Rows from block 9 of the audio encoder of a small audio captioner, named by matrix and row number. Rows with one number within an expert belong to one neuron, the router's apart. Each number is 500 + 40 x the weight over its row's rms, rounded and kept within 0 to 999. All counts start at 0. Numbers have three digits each.
Before each expert's rows are labels from the 100 clips, of 14976, where the router gives the expert most weight on average: "lies over" is the class under the peak. Only what is clearly more common there than usual is listed. The data: synthesized solo parts of chorales (CocoChorales). In brackets: how many of the 100.
# router: router (encoder.blocks.9.mlp.router.weight, 32x128, trained with AdamW), inputs 0-127
# up: expert up (encoder.blocks.9.mlp.up, 32x128x128), inputs 0-127
# down: expert down (encoder.blocks.9.mlp.down, 32x128x128, transposed), outputs 0-127

# expert 31
lies over: F4 (43)
router.31:550441591489458468450535561473561501538528529479454537458506461455519540458552477591466481501521514452507471505530511568504439472442432523465542502522471430478474486522520479531505539554508483515477548523497554548580486460468534551406471570493528525519451437563495479409469526488455440496510496487441479503510484528508537480488490534437520437544462516445477564538481485490407513542473
up.0:521498518563469492517503478555461468482559410497585466536473507573460523497497458480511482524524429436406452477541545475513488488555435514473467494465584545493527399549463475461521447564489480498475508459538549522541508505461515508462499533585491486427561465579502468565505491519444567525487517538467526446553468492498539544519568517502480491502513532481494458521490543426491476462428
down.0:506511472489541504463499426458486432490473476476467457495537535495500564548454514512545494490551480491558540484511476497552602516506475478460505507480501482537476477437494575447523547475453541506525523530451473469471490481484470525478425439427523500569460527470563526553571541502487432494524491557404479477520530502521483482429502492455593457485510449536503485559493534634457562457466
up.1:455528498545461495504492524415533469509430487557519498396451456527492497577587488481488510488538493523551446490436486506573486563481486469479469465536488424423454616510459460503413499482582479450471575421500533525491451499555550552504555522454505467507492492533501498510423484543453498491466497468429529547481494459460475474532478493476496492529459533469538484492462516486445531465496
down.1:441502503494465474493412501520471521485505517549480472476386472488474458570458511526466606446454488514509499446490437519476484493542520501524464552568539482556546551538563502492509481496453511552523462466489467492414454492505455515432517507492476468472551446470500435497498529458494472517449484416452491508474447507494497563487501495495571460515545505509485524567367465502536466465589
up.2:521444596523499462514499577526541512530389441450492482425485557501466548444512541523537511501488512539484499532421420510503496466584527412523531461491511516461447507460442510544527431513519467487507563487466468529462496542505546474488500391512503543496499475458528518475525490497400488545447551468541442503509475519446512557512553542492468536526492495415511535498523562492447508481517
down.2:499537488493514548519441521447493502535503542513566469469559489486480506543532450475548492475442480530462468515511519559512546501465457452486517427401477520511477534500555466482471501456523523595542542468475452482445453541523464389530528548514488436498491539509489482543535549496564449468568467589437569515547542520498497489496528532556531468509491520591493440546524463543511436563553
up.3:534521514539514494498447514481527469469465535486513474537520492473509482469585538544462432521479533516541534510469466440494435540521494517513520560555515461536418563576570491459472506490515515467453481511471478496554484544500429466498386472509463511575522483511506473419502481434515418564543435544440495548548461478457560510533475481481553456521473543516455397551516494514510505483585
down.3:506524519448423493514534559493465521441492428530519487472524507522466566478496431468552477468500611572435439476474448495454483478502447448444503540483457486488569518528505545540530470544528566498491492384494485418483479483550569467489552575507458522487456519561490484452465484476538495452460478438482483437496526525552471473514558533516480484547497485488507490441531504482572510473419
up.4:531500466454569449511556522524516459483483391526485450460540500456534505484492493432537553404445496416382484458531496521526468530495523483483476492432463467528486549467520471523506454527512516525439505527503546547481489507485562515489547529481427487569483480431508561421542493512418444451493490467512445553465534508536523440495553477543457499486484504565477500548455458467439518533523
down.4:534552533569503527439441505465605473554520510471488491426530555547544444495496532509489514467522517485483415503457506593500443512577442548484510529506550518510499485492532505520528560481459513560544486504475465483461447499486464493519436533491494458433497501461433457530501511542516422510482500515493559516477457528406504527565486580400575493565513525480475559532556480470476461506472
up.5:540474526527536581523485489461465503503515554545454548490538601488527463517422483553589531531565484526476440479544531543441521448525553508532527481540506489559552411469532431452444484490502461522537553545487514524428508490514484492570548512498532430473498509525500513523466513544495539503422549463439531418568540539462473496550539515459504469532543447495470490515503537530523549497419
down.5:454489419469511416481567483483553417506441521457481524427487497525497539554520535484410514435555512529581526530482490557577512446521569514523458473499489462476468539471437501554515497492463505516477541501473507448518499460478508474452499491544517461434465451549488495517539461483514469484512449532460459480500589486515544511525466475579546419478451563415506503535491437465458498449552

# expert 17
lies over: G#4 (97)
router.17:473570428489580537540450490541489532503469415540476550463463549505518468543432530529577500490482507522505514471454478511486479501532556462486452472474552562576443521465449503508545433479448505477447508469455445502498467542494510416515555555497534433459529542426490519546558465478459534520439427550497502490497488539491446459444485523517457530527439498535456517477454488539587505555539
up.5:576462459545553525527548500481404451510545525492521444527433480488519525520506448487467499548481464480542477500520476479447513521517520446544557500464495565520509498472527482424502451531496479465449468444500430517516435538492541535504462402513467467534508439501525462525561474509478534529500539415538468538488482533496479491509590516460542513403572499533555504533410469469504451595453
down.5:527510482554507510467523493484464504515483464593540534560459545488502532518509472470573475478495420497490556411527571506406528467435466549463513462473550497511521547538542529465492463534547485484477502511465478423509480454521492502468460592509557527441462526557491435483447426495521560478515546568567520497461503508482510465506500496587544450478554546555530567507560525455517486464561
up.6:492448448516484496463525482506474499486504466563464513540502553529485541511512480488528494485450455528540585529509509485492529516493560464474469524617517461483451565461514409471481399427425485514537557448537575536413544517495514459436471555499537487492489527536553463447545472469439449513432524524521555501514571510500458475529498491511450496506515514539416559456498528482531540525571
down.6:460469516519562460536487485540459549512466493524480500598499568460481524529411472511553513512522449509466499502491562532580514473568507513503566580498442577550436446495487553500486514537526497506483498568505479520506513427496476496509452491582557469562460448544446459521458427503572496502502507523525512508486466545562567420503460510571526486457527450575468512534479483458454528534531
up.7:533515465533466522535562544476547562544570499508427529505578420478529484461487506454419487497518483494503507522497495586478483502494512461563562515490440507488509498472494503527446510473443513432503530551529483544504494472501477557506483512446490539502583468485483536478525603535539466501439611513420442527535447479500497409525490583440572530513561520518470481456449492468471490525523
down.7:586486480512490414482504486518518512548515552484498433525494504465539533549448469480500503489523495468570477402560499494433503463557375458478504579543550539490412471527513505532464470440499521519522522454506435476518495523590488465462554560473453573495468469484441516546520505532509542529495488495484507451482532488465480561550529463490513475463516432523520491499533472435467418460573
up.8:473414486540477508508503482466504548554476532518514461574511553462474531516524406508441513589509522501604449460520480518488498508470484497449452470474486506509513502571536518511436423414515591521494487508501459541500532470517516445534594483541478497393517530478453494498504503522386572520418545472548521521481438475544540517511473477474428476524484455484487474498489491516450493485480
down.8:492539533453481394446546478468442485529514455508422435454520545463523542489529517529598512505540504457536506491559518479477585537524505495569476517439521497498453519470508537415505512567573501451524460471493481549530535521552450516545529571525509484520568463526482501504572459488553508579429498496463495503441461515457537468468491446435505505483442494529539498529463564497492416525528
up.9:499420510516484449554516533497490578547417560501527497533500478440545575485452505572552441426536520531474519489482498412482517500457489496469497518478562568518541469523475418479556444446510485523482466552543495515441472480528526523467496529506460501493525431530560532455454547517522485559524487497452455477573546482539392527541503509514512472542535526448500500599450573510516502494485
down.9:549472587488513449527534499453519443388490486408561515485498456497564514525527482504545556465485479447445482508536518548517496574501528501469547497538465538498425472440502528626471564470486509543505479544530474542539457446494493534494542498520528472425517522503476484550523502515499514488491414580520556507476505492514535532548464498516449517533467519483455496477545557492429428472414
up.10:543426532467462516490476516425547550494532546508474507520436465499529441425512477463489440472522501551549461597484535636445432552459461436502467551512538519503525402474469533552540506461419555459569478469511521509485460569406496496511404500465477473484551486478515508464544490525475549515501539536520472503485441498469454488466506477471454508484482532527506506470479468501471513497503
down.10:474538485562481506476508495549513481521530483495499482560504530510459467544501486504519531444494541563501486490589522521528547564446479486450541474552563479483447496521513471490501528346526455514489550530552491477479485506560425532527613537497527527471450518495553471482476556504448482575498490525445454433464563510432525523608506469493481485505519486527510485514524556396545539514494

# expert 13
lies over: silence (90)
router.13:549569496476451522495508551484528451504499470478507589429465508446496555518526480485487483554487525501523505539582484526508408507500488468400567533517557538526504509531522500470541486558452501487498412506508507563532544404516546436455435484486508447552584528550514452510519499457464539564455487449418493523535484506443525522477512513454521565523481497453479570534569518486477541463476
up.5:510540526432572550532506530489432562429496413549530480459524519541407462515520423460542500458498535573491517489498503449545487488566538514474544454447437522467505529530478519516523536505468505537531425531513443448457517446482463503487549507520512470499525546483480416508469518536518443471524400514537537549500472506490504497503447496417571577504452518477480432456514466430495527464529
down.5:452526429471443486526416521454490512571473496408521490506556532539606521489511494521446457540526500509519470524484507518464568442521503504516410498512528530525477547447488474472446465525461480486511539522554480562418472489497505580504471500487501422427521533525511506529426404434453529447505476564508491501465514455469518493557460445506474500580499525478496568525528475513465522423476
up.6:566494477553478493460449530431478432514516526519470498570512508528556455544525492543539568505518488604451530548480529487465571498595472502471532488561524520431464477472505492522538498527488474493486522503549542469570505535468492508472591515543478524438475509551538548576497524436474491541466529486413450478479526448487579517531517437475482530530534502523493446520500531394433560492501
down.6:442474511453544509539484516537528562492415465500510487437494508442472458491517458516425442422531516460498435501506463545525516432500497549479519523416480453508511494545477483532479473520487466464457524556418582508541492437494559519494491552517513574518488496458468527505470472510524526497516500592537471474531523493490489394566431506511580450517497478467538516515496430517584498394508
up.7:449511497501394492497535508507457504472491552493445473565497487422512439552467486557493467489556495577588551457443505424472518498490562454524578495510556449556484564479524543486500513505511530487477473491470486509490552473547486511553530439561574525476566511520545530500511452524463496511517568508491492531508532558459500514488444487516487604569470548471569539445547489450542541527551
down.7:568459511489469472499497416525505526480567540402482502464507525437524537417461462447466502493497452493480532538553451495517509477480422495511477518492517472562503446595479451508499463500452401520498480527525544524506534469416517446527399591431504446537494470460448447507539533476558490493457544463538512504507511471498482439482534465442489528456445445519494430503534495517457514547498
up.8:520505490490521457483493515487491528489496497566536493518499514502519482549528420518495532517537520477443460565517459528590455535507522476327527497493568575423487439518436499413464487500463574508544476467541500449493505487551571393431531501558550477549468537547508438481525507517493538533477509503493529498515464564493494487528491449473457549487494532442477498567515533494503554491516
down.8:537483506525547549583481498460503495537438558599577488438481515501546550501493462493489413500604532455543488507540517446480521496558536473576572510474437502574455482527449516468523525510492515440547403532477447480479440506462487533565510475530524512530488562518542506471498407456445464494491536516471463440520496495518545478534505517493453542504560466476544500471531432458481483498478
up.9:517538526511467487498515549412514499474483539495503496479469477432469515515540505460469489577552464518519486474518470592578488492486519515504512540475523450481474457511526436543457527596525515535464463422481495534497575497491480449568397444500529478575517500516587473548550499454507474523551467517428510545524469513539501449472452493472519520562550568473516613507542540432531489534515
down.9:463450481467576572493555503496504463472513450538524493495497510507514507450505507566592447530562570576485445508490534482465490464449479486553490449535519499514460500449471497523442506528486459454475521554516521548530443405505516528483507488447455580478453476462524503408531514462506499531493489453473477467592461447534511507475517538533569440430500513485445409546542547506460458520427
up.10:518422529507442505510556485530453555453495523428556586532399405455472443474523581496458475459531558496472470452533486525446558449516440436513499521509497473450464543509493466551576547515551471468476569472472578528585513522461554501508541487464504509503475442504492532501495481458493501515498520461466486563576527546520464494467562513440532500470541522506468551490483472541483459496467
down.10:484463513526501491530471457491498483492483480499469451425478524465535482482410498543496502546481475463488489508464456503520521492464513519511448528462504443595536461443518532584521521574436474532489543512519603515501510573445502474470482476531435466460526448434476498442460499539517458506465525522511542539543491390522559498412516554558559468476517483545424514546520486535445395486532

# expert 2
lies over: B4 (81)
router.2:471570455474443521490508527469506564444566532481530515474530551574523533474459461478444569424496507439557506547494519503534534455481504457478578478466511568529515521442445473458486480559415448502527541447516529419509463524494514538516555547545569528460506528501549490497516508555509513548497446471447553499471574532429532504566513510445546486536525508527467447521496448434536535546537
up.0:497529479524479472594538526472474535481569475506489555507571502555465569448435475553458536554465493555518434547523488484470522473457632521480463506448509543481504485526422481470569535510474487522527489506541481478479562483573525481525473491486564472554527498555479462522495509468465404476430470457517453594502515457477528506550485489518445512534486527527449516511455477489551550420464
down.0:536506520494422548421427494490456442451515536491549460489502553510549523504549484477472507459467526546577468563583476400504474481514507473510452489524509495531486480448551451572449482544451510459493493549506464455492431508433573477463488506471510530458503481515507515596527621515523519514525589509462502494479547479557506481507458506480559523541474518529539516485490420484526429556505
up.1:501522530521547539454453495435479539562514522524432494486530464523520482564596472505426488490513483556468537494468521452460573438479498476536466480470515513438496488478446476456482467585473457552471494497503562498511494536487513465488461438502442532410494517523493500495489507495505619487555436548465467416419548471532538477504411505486409531467457508543511500539500480492469544434538
down.1:481529481429466495575512542526495482473416565496571482547448529515481509419420446472511516558513584522488537481494540491515496516512472536478533449512521505549526462412515497508459517480409552432525497522511398548492568472546485418491539523546486469543450510489496484391510461489524490481510505456539530413488479463489548494534506500564530517500498487442539514526503539489406521512460
up.2:476495484492461474485498458481513470545461480466474460479452481529466475532513565544500540525509415528473474477508479472459552498461504546489551595588534459486461470530540494495481433526434483562508473549550518574492454504499486497512504515540449483529492558447458453461520564563457390483499511488512462531579534527445495457570479558442465471560510442509547532503466570562503420457552
down.2:485495511520540462506463484555430463440472486487445594514516449520504550531523480501507452503464432487523460498492566517513502478579484537435498574512471486481520510490502521552554549530554429511446501507516488565479482491439537567402480480434517419514524484477512470507506444475486447470573517486537500472541573484553409443472442562501463504462492509448516431508519428500545557477554
up.3:498548448476392468481492475448512542458472480496490450492493520476543437473512477442446500512528558508481498535477493468552571568484453514547541537534548573415519518460507565485500523481544482432506448440572443441475553491523510428567476481480525564533480498528506547530466477473567510522547439464431558460489567497530492467485555514521524526493435504461480449492458434570517547492510
down.3:515482491483546509523493419532509536505506554516497478491563474497499536496512507536498513384492484507499509540502473544503484545505542573505504433450518497575503476543533446500475496418397533508501518491492561478606494406527430484496421543513567455469504485481513455459527464498592470511555515556538513402480485554446491505518488483479513459539600514549517513403488506476516510504500
up.4:480478472535505509516468518418450551509535462542543515548469509526420513449510488488539451495478514503498567449520562533413478530514508518493543493507519588496537490443442488559471471487537522510496530453483429541453517516489338516502491549505487551444556492409450468518479531541504544460499516435508489469515518528502437454572504481518500477479565513574560586492531473559509509491482
down.4:522517492470465482476500475517527492546533574502448491476520596462457401498395520466445499594549503487461468510507535492483628464518512480471515459492464472482428508533522477481475502546430493487445512492488484517524422523521507543481525504557523485444409563458522509487515427516503518486474441494541455426536495517500476493444489546479517436549491453406497484501475545488459573504540
up.5:539490479551551556438411428514553528549473560487569543527472523397543474478516505450476531443507464435528461441588496523513497519425522469587443488510490482506452471469533463501520524480548486486472440568466467575536488498485502446514462536511509545555480553497502551500496527513467460529483503465538518422534509474511491516483445520502534497447526455516488453521490484441552518386447
down.5:531497459506482519548596463559478513521460515468475583494445449535549518496517545526474534490475464511453486561448435531470528466524514488491488452516529493442561479438517544513515514520499456446549567465501465469429536480446566522512540477417535510427534474501444457537523549428573524512511514494462515487475454491566459430518516402471422532489488507499448548549463447576484482488483

# expert 26
lies over: A5 (49); E5 (25)
router.26:488532496576532483509501461501533574520476531459521517553470477460429457481509527502533498535477512527452580513457535489546518559530516541496424515485458432501459476533451482514480476408563580491440498467579459496434608492585476450547552499447452514516478457473530507551514530451458543476495515533545465516478446476554488463480424441520521534478444535474487513495556559497494470456551
up.5:502469459480515476489473499487465510426521532596449471463506545497479514496514507534474548353552604481507517502488483540525515444501440530503501492541475554445496490533510483582465486529544500497523538464435494526466490514478561587509506505514593491519474549548528501536517442484555517560513516439498451552439497510503494570462451556494468508561498504500378503534481497537549555517526
down.5:528537524479402441527497479507527524521506513528549443496496551532463427496507525516455512487487504598469534524495550478475543486500500409535489562530461608486565473457541444510519531536486508641515500469563485521542495520506564541565494530535533468505515516504561433521472493495527494494586409459498494465507535547467472566531422490487499509532494508467474496572509515549565504525508
up.6:499475538517481476562455503517545534567477502595492500493460486500463449501529472540486425476567409469482481518497502517524429493436503493473522513579439458436470409494513468438456490519505532427478509523471531487523584455585572419521451480498499501488511493526545513448471521541566545516538480439454532457514556498428470506514510456484507511512504567442504470476573561444463502478535
down.6:449471462506578542460489540518545526489562458511508540491508537502518408502522587531517473568560512532450493540558489561467531492498550472428484539548544570552456552488502468530488495515414522574502554506522517552524524503475479524503476519474546515496469473454497487511484527496466559546538463519457430509544413433568529474477530503496521471483474602490474470471557451616517522484473
up.7:532504514448505487524472452427507489519497485603445526545497511499461470455452469533573493461456495495521498425539494519528527513543453492459590504501480560581498445459485499534547526466492518524456501380467525450427520626456503497533538555494559464504548488485542561536499487474523500486539492513468465541507452507546518504481450498519434527490537560505524529517515465524553418494597
down.7:429475499528503540493507490463502540498516493507518453480507535494538515557480516480474461513456435491530494484430522522467488538482563549545525479514461463540556507548618484607452452475525495526514430527560499539493510511565524587474481514479478429534385485453501511477515541526563548518527502497542523465505547522537487462563602487525484534498481519445518491535477582580481501541413
up.8:485511491566440507480434576491521448444495551506613463541541502547482531545527514519506615516505447462547494509502526460518427448539492513498525463561518464561508576566479480425470551528477477477512494467536434571519454469420473511451577507472512555487530502519521468572508482459534481487442551442481448448479470492498457555489545500512514472543497513489466511536430451534482472480492
down.8:476494510459477451481440515508465498539490465418430560433482457546520399516535410486532531538540489486504565552489487488492516476503482514475514489495470612463543546492558560544535466469470579555467501572464511505508392458495573455482465569465543475514512449504535460496445523507508477487506490556529498490518564512493472518529526537515576540551437517503532531446531580536471504494497
up.9:531552518508470459538496467543522449558498456549490503515501490513469464438573464481521498536547503538437521522571423560432484530475502454531524485520502564552464470599512525484490471553518521538517488484455536535521537488541542536433421595512519449503500544528487468473468511559490502503498590536439512474512557550510562467468486506494504556495488602513518501596605539472502490487473
down.9:499452505520529554551491622470524518483439480485531506452483545499500497461449565495463534434499563588479466505451520495536587486536475490445509452485583465466498480453497473457494498468448452500524492545519516529536501530487493498559515453514534493524443457409404489496514490520526508544522484507501535508472458490576517493554526440543461508464449447477506553413418445534516558425487
up.10:513480556508475535489528452446459510517554541606528513464515415396496502490468482502564465516546450546495477518527448554647498516542571461507577516535529513517465497520536516441488522521508522519610473479504503558561490443476507510520482489457464532522587553453493484445520465513447460502529474545505517485564441502510462510474463517510479541516510517530534523541516555478470502549567
down.10:514467422555519458545534492509518533497434425508465481533511503476488510422584539504511559451469541485425522495517532495443485545491482485604529459545591521529518426499523413538526556451521466497547519518566547514473479515487419495522476515537516581508462497498446475528464503527572466482491443477503486546429532457430482538527441503504529500520525553476448541512485480582510463454463

# expert 3
lies over: G#4 (29)
router.3:483413498466512518560420578497543504472497468496505468505480510466447546534580482555518472508519512549496518532526497492473519475458465520510445485524463483477478598507534489559394542552552526463530587519434551526488520460435534494421521471507493518536464433473520437470526464455568496484475570523609490509535469518523474482486514523461513470526506505457472552430480518562446485438455
up.0:557456542498501513469534462531447532506552431428473536513505495489467495448468481383414512471432490514475497546479468498450451484530478460476561477462456452548475494532469469517547482483514454479482494516500476502497498505594491534564586471491464483497518515488536563439461574455453468528446481561576510541512466515472568481467566442408482544478529526561495452485514427490462535530518
down.0:497467539402504481514564525487529457472514574534527478471417482459531518507519509504478561524485452497459496514495583508453483535453537494494472451598510442464520487453520586468459539541534486495528495529472518646469486442490485495486515547485436511529499532557508496496411452505572515509407451478497473556548477525551477534513510518464520412582495486517486530460502515494518449483541
up.1:537526485450552550507586596489513507410523470527516469425523535526455499560510530522523556528442478460532496468416484469419418469522551478457588466511501556537505522473524489504457462558532513451480553532479457476472453462503515472521517481532456406490516491455547519493483463479505537560419480490488546553557515520466515524506500524556516474443496456467494514498498434405509473565521
down.1:514488523454520523489513524481481534508562526528468479528469466591518465502421584460521508509532492543438553600531447506513494482464465500390423533489504504580518508527520476576476493495454480496540504520464505506530512488437457454485467508454472427477502560495463416495525452449512534474524559501502523573488422549481532454491517500478490568509437579462468513475582488524447544465445
up.2:519533515498504541486598499491447520544482437502513506503524529551455462517462554502537515512468533533462506443451540493527495565569569537517541463477471509425504493534534426450469489486603471464530451422540454496561498512524460409464540535530533490495476440525545526523556457457507477409462514554473570477506507480472511469516513509540470526517513564427557514564499478495459392490501
down.2:461501580504519493445482504541584445504567460477520501571509516509485554528481510572462544488493428462486538447562525533562547455486477535421507499493541534596490486557520458559594519505543545571503514486525495481573559463492538491457504430511509551480470492483475501516536496458511549491472553475485525412485516574512489534511558484494504486465490519390487488531563506493556546550533
up.3:518516523529521564461408517531519523477479536524539448539586540507487516565532479412474573483533467493528527465529472467485491488529513496541504444412490383529534511502505503425532531477447509468501470458546484467513564553519481526458547510522440542483531513514454493502535448448504493440471493519558408529508470483417474438441522468467441521488492378509498478546511486449461518481473
down.3:512537487458553471500487409511533516569563513516561424477516464414591463490507484479512516517482469497414468492455531478489480529446437583483471561552492450499453568448504532436446520510508534494526439539566466498485531552580487565545529513512463487528510529496528504490468442503510443475498497419512515476540551591542525495572494493493592484591517498529514509518482496476490480523485
up.4:497474529530472462469547387499490499547504486544435538538468473490531557466448503528494577534474551454457515463491532530534423523470442528524507499580560519565421450478487491466558552476493489499538510491522497568518544509541438459528505462479459456529507435471530523514450562469445489554478495531426438541483474511543576480518536499484503410519573521473474516463567484467461492570537
down.4:495432554512498514538543502494513454494527595476481493486444501515513484498472507469517402539541453470483520450410459459491481492472414471469525530438520463469525491531504498438473468557525487509492492493449483571511479533505566463516461495590550526471501529521477480536512499572449499504571499539458615495498573597491541470484463462533567467516424515492540515441573436519494496451514
up.5:526431519521473498528546500428509496483538548587471582466567551482537508455433524527451548541535508485550497482514513528438479451413505541497499561604506447502422553512532489519500535519477585479494435511504505493493406553489516496529482442511499554492614475530500471510478489511574553542460464531487534512524444457547570503503547558477457463508536550511498468491483503545488507523540
down.5:481478507481489512499559519442514499551457474516493508502502478473477486511521535373475478392437497516626520458440530518419533575464526444495462517482513488502491559443521502527497471466488471456488522575484468520506457489534562515507496507484446591437449479456474541457493522461526574505555496444496497566444504549480487478578505481517565519478539458501495573526561454499543463477468

# expert 27
lies over: F5 (29); G4 (27)
router.27:572460516501486534545531493462427558531528481477562470508579533516572410486481541491465521439492541456511496473501455483499480431572533490601533482491451520463540405554495509521505521566515405510456508523519539509486499512526490506488461525541445505484463459491453503441469516506500517479553466549511499533476499540485559550574514430434514510491547385450500474555529479443475472531535
up.0:479564482469431452506578498526464516462496497450451528443511525503525521456554441485512518504500481589500457466503475491436534518491482505536561473578505575384529487521443434497501473483490481497540472506471533525537464453552508557461490560586534461491517570491485564534475498427483457567566512528438498474453470490565496506535505565460421482503460568508530527479528535459545525456470
down.0:454463467469495479499464544419467551497508533533537502469439506533487533466451503402496461630484483520499448552611531502533490475441489571495498544482501434539439501514509555578420547518472441476479517513506526509507498495435520508445464457471451502508533451564502433512492544532496487486583517467489566547545523473487450526586449483567531475506531468497517484551512478485494502448487
up.1:545470458556502477484483476492581462492446555473486510536605485492525543441488516472438520522517578549476575539481505497466566506526480512576460619444458494490535507443508521537459492480542471462569485500528514568445571489521502482490522545524512514555461589556517532520474484549548531592494495495548515601450513514473534459517495474463495526471509478495521499473500425510527467439537
down.1:487454518502482526474578536486492529508499536506476508504465517537488478453464454512499401436498453442473418481606527518463524528542495547562498491465459512473496528523460507514509425463485432536490566561483430551516472475554468535470448520555508491397539410460515474510521547496514464482491431520566504483479506465552458542574567450523444519510493522557467580511552491486450513524524
up.2:513504513468515496531480556532504475475481480428479433506454446497522489554423549520472436434481453469548454556465511520508424544530462505569578482568497514486444512493495600451554487441554504459499532499455498555524505499532445506537458499508488446548508416562497513475518516461497492417526548525523486556532545498461485401457465473474525564526485553538526454523506533566574517462513
down.2:500464417536462477510467437474577539441529501549469554508522504537532449558575486558600552533525482506488534514518432464533492489495487488488552505465507515458526445504581440473571549574500422526528498543468511493495486509532520474479504514454497555504455499519482493444505416536493508483515464435472490485450501535450475479530415457579512415532430514496452578535466546551474498509509
up.3:481541544529508537503422497519554494419484543545485520498471476458430470512522571509523559488460551519499579546520488473533454478469546541562549532491498456453510521424572493575496520486581526492452528517560536486537432500603475426586598551470515533509520523471460456501538430511591476492499437520436484492486527474455485497527528524458512518485532515511469499503533524534519498453470
down.3:458546423394589556500506529511437523451489470552522548495546527525540537479461440532519550513558526530547452527540482505482473489460467546473475475490483595494476534567421496495508475437515548474539448514559548519502475562411491563591481454510565570509549494467490487494452510467558491491529426467500456486470499486529498441439407499472532491500481516504519493503481495497523504449483
up.4:512475483530462531576509493491467524478500461557484474460558459446503458469548425475562541504536492511550561447476462496459564504453499474528451444475362503452525503536506495508473567463548486457528372447494525461527519512501576465554500484530485573463524524464487439532526572519536476510526515479519460625460499493494513465557537506517518443467511484530480531523473520516496463550527
down.4:467445497524537527551555485512481426496495532450488519515542515562528552512464538549459528528487520502488454473475536485492557441475518546532535510480554523544455527471435527555482449564453502526539548560540476540461464530544482595437527478565506465441565455459545511553512502501515477553542537558539439531541505543547524574474540578502514500473544487444521470387507469451462442480483
up.5:508548548469553512493457565448581534453505518567485525559437508522456482444523527549419546514519506473499482465408466504504471532434468529531473533519534465538464529544500504477425513549487544523427509443528493494488479460568504535537503468495472436504459505444520489495447556487488565507417473541555533533532548445469535520464554455540490534473583562539513504483486424510591491458519
down.5:537495443523530444518427531462546448589463575538558441459511503504547452452482480523519508399549524508476447433577458426525549443444560499488473441506489515447542575462525423485504474579544485530526474471489541418551500455490524471473449474533470502524523526509477491472544514560501505459461572531491509474529461436570514484466496541499526466524527492525558534473537497460499495510487

# expert 6
lies over: A#3 (26)
router.6:495426457442455502447533547475539494503502508483543445476464461460469567569544483507505446493489498553535481494528459457527530486484449544474503499512432485481539582548544527556432483554503538478541558506442550550486493462435542519431515488483552502538471446464554412396511514488435551481457542538501450458516464513511489466459498494495551457574488480511484573478497540558493475414462
up.0:441533494526484424490556486491478475422481555479489450470463515517452510477501489456489481539532502455469476485523530568517483446509567489402459469470517490570459539429526548472571511436456507501515553509452549471525483540530547520482477433502442501512519506498593492498479507544490529513440523562566524502504488491526510555478465471640508533541463527457498498486518501423606475429525
down.0:546441498427589505515502520542449481541503395476531563546450529485491547494505472516459495527495480434523507544506513430501447542481484504429542520469523444514522462478508411558486510509525473496496601481592500470536530500453437402455493519531513474467561443573435504468502522469499440465501527492445513494502475545503544472484477498485529452542510475561482563526524466584481516511434
up.1:484478447490588482487557545556471429482486485503434452510516407559479490471409483502488517490540408540513497486528465411468482525477477528497507521407545523454489490481502428408477517464449543542473495563527449448437446468511437523534470470502486432525509488526490544446473507480497560419506445489520561470551520526518468497445503469573500492506532478575526490517539468491544469468493
down.1:465629500524510548496445547540467526455502418533542445512427485594543533470587501511449409488539498488498489568517493530531465476438499413472494539526476448460465554536487460513503501551573512438503458444513469486519491481513564458480501477533527508503482514386470445443531477432506495461462510460475507480522475512510505502432477460532519552516490439478508522501444549487459469506481
up.2:517505499491504495594572402486497514477477498521557547487484474494519477521455539514500496476513551491471472435482524489530510499568436506473469543472535489541566485519525466533554447469504530484473439471560399520470501472446488470552542510516455456406521541459491469531501491522562499515464482505502379479470471436482541472541484443534525563444473505481491509539502511550609433596482
down.2:510514449496508487467531456506476441535475476464517457494399540474518476518534474494444539552424475560531567516484521547509449464504529465522541547494515496507553523528419485473502493545574383563455539508493505534524484479526474499492526365526552496582525492522476472497534489500495477478509462564447537443554507479470486521451480516530479488551499439542450484559414449537462551465438
up.3:495543488517369468532470456477468492504569441555543489489565528519537534442513582519513630557542515539499456518497438457518448522454540498446465522436528493419452543512481489450535523532501496500436538530559555458477523522490519493463510506505425543510498517470448406423519560502542513519522516497493560545479543497503569520479557452542464521478523496465510511477456518483470492531502
down.3:591510534499538503501437506454484531483476480491455536486453508484561473500501471555499530508574558527450502515449451493425493525467477458457446526487489439535493444561466489511505540541538516527494535541487454438496485496548484495512466499461530464475542511498483553540557500518440440454587512465394568493545509544544409465487512536500473511501520462573485581451582483524479449605515
up.4:569501450471535442468482477490526515500456540545530520502441520473443441534497568469478463527520420499470491462570470430526517516475442524439494488511467454457473507478528494442486551494506532458477540458463511480493509465536485479495526518481506561502498475553547526480532449468483527602439484457465539476540539473439512467452581467510599454526519465563447518484429553430448557401478
down.4:463527488473437563424466548511489421467424504468487527477480436558477453471514528481548555468590529516496496485506469568432467475457539545467527532521512562483525469553458517486540533505449480541489500542528550503489496506482451513514480460443547470579496497547487528503442477486540443551526536554529504622466446475513530499490478405568464462526497527429489444500531492553534495572482
up.5:422491486509441540451477504484500551554415533477490481507522497469424485558500474451477538623499460583473515535471461475460560499542460497440542475543506501524467452427582508482406509472543519478525449482520439532433539526522450486452553512496464577447478417529526512435507487468488529554511484517466462527500464531483511520487486537502464449498473533463471498568536562536524515492562
down.5:542538534505471435464556471463503480481522505492418478490579544491570526605527548552536489384489523463430522480480449538528489529457493541509504501481454509531531510542439518559490467460525536428482526512432516541481501558536483451478491527446518449555540538501537458506521511489565563586528501535553470504479473465515494404544482515503460506503487488524512464532574440552423481542487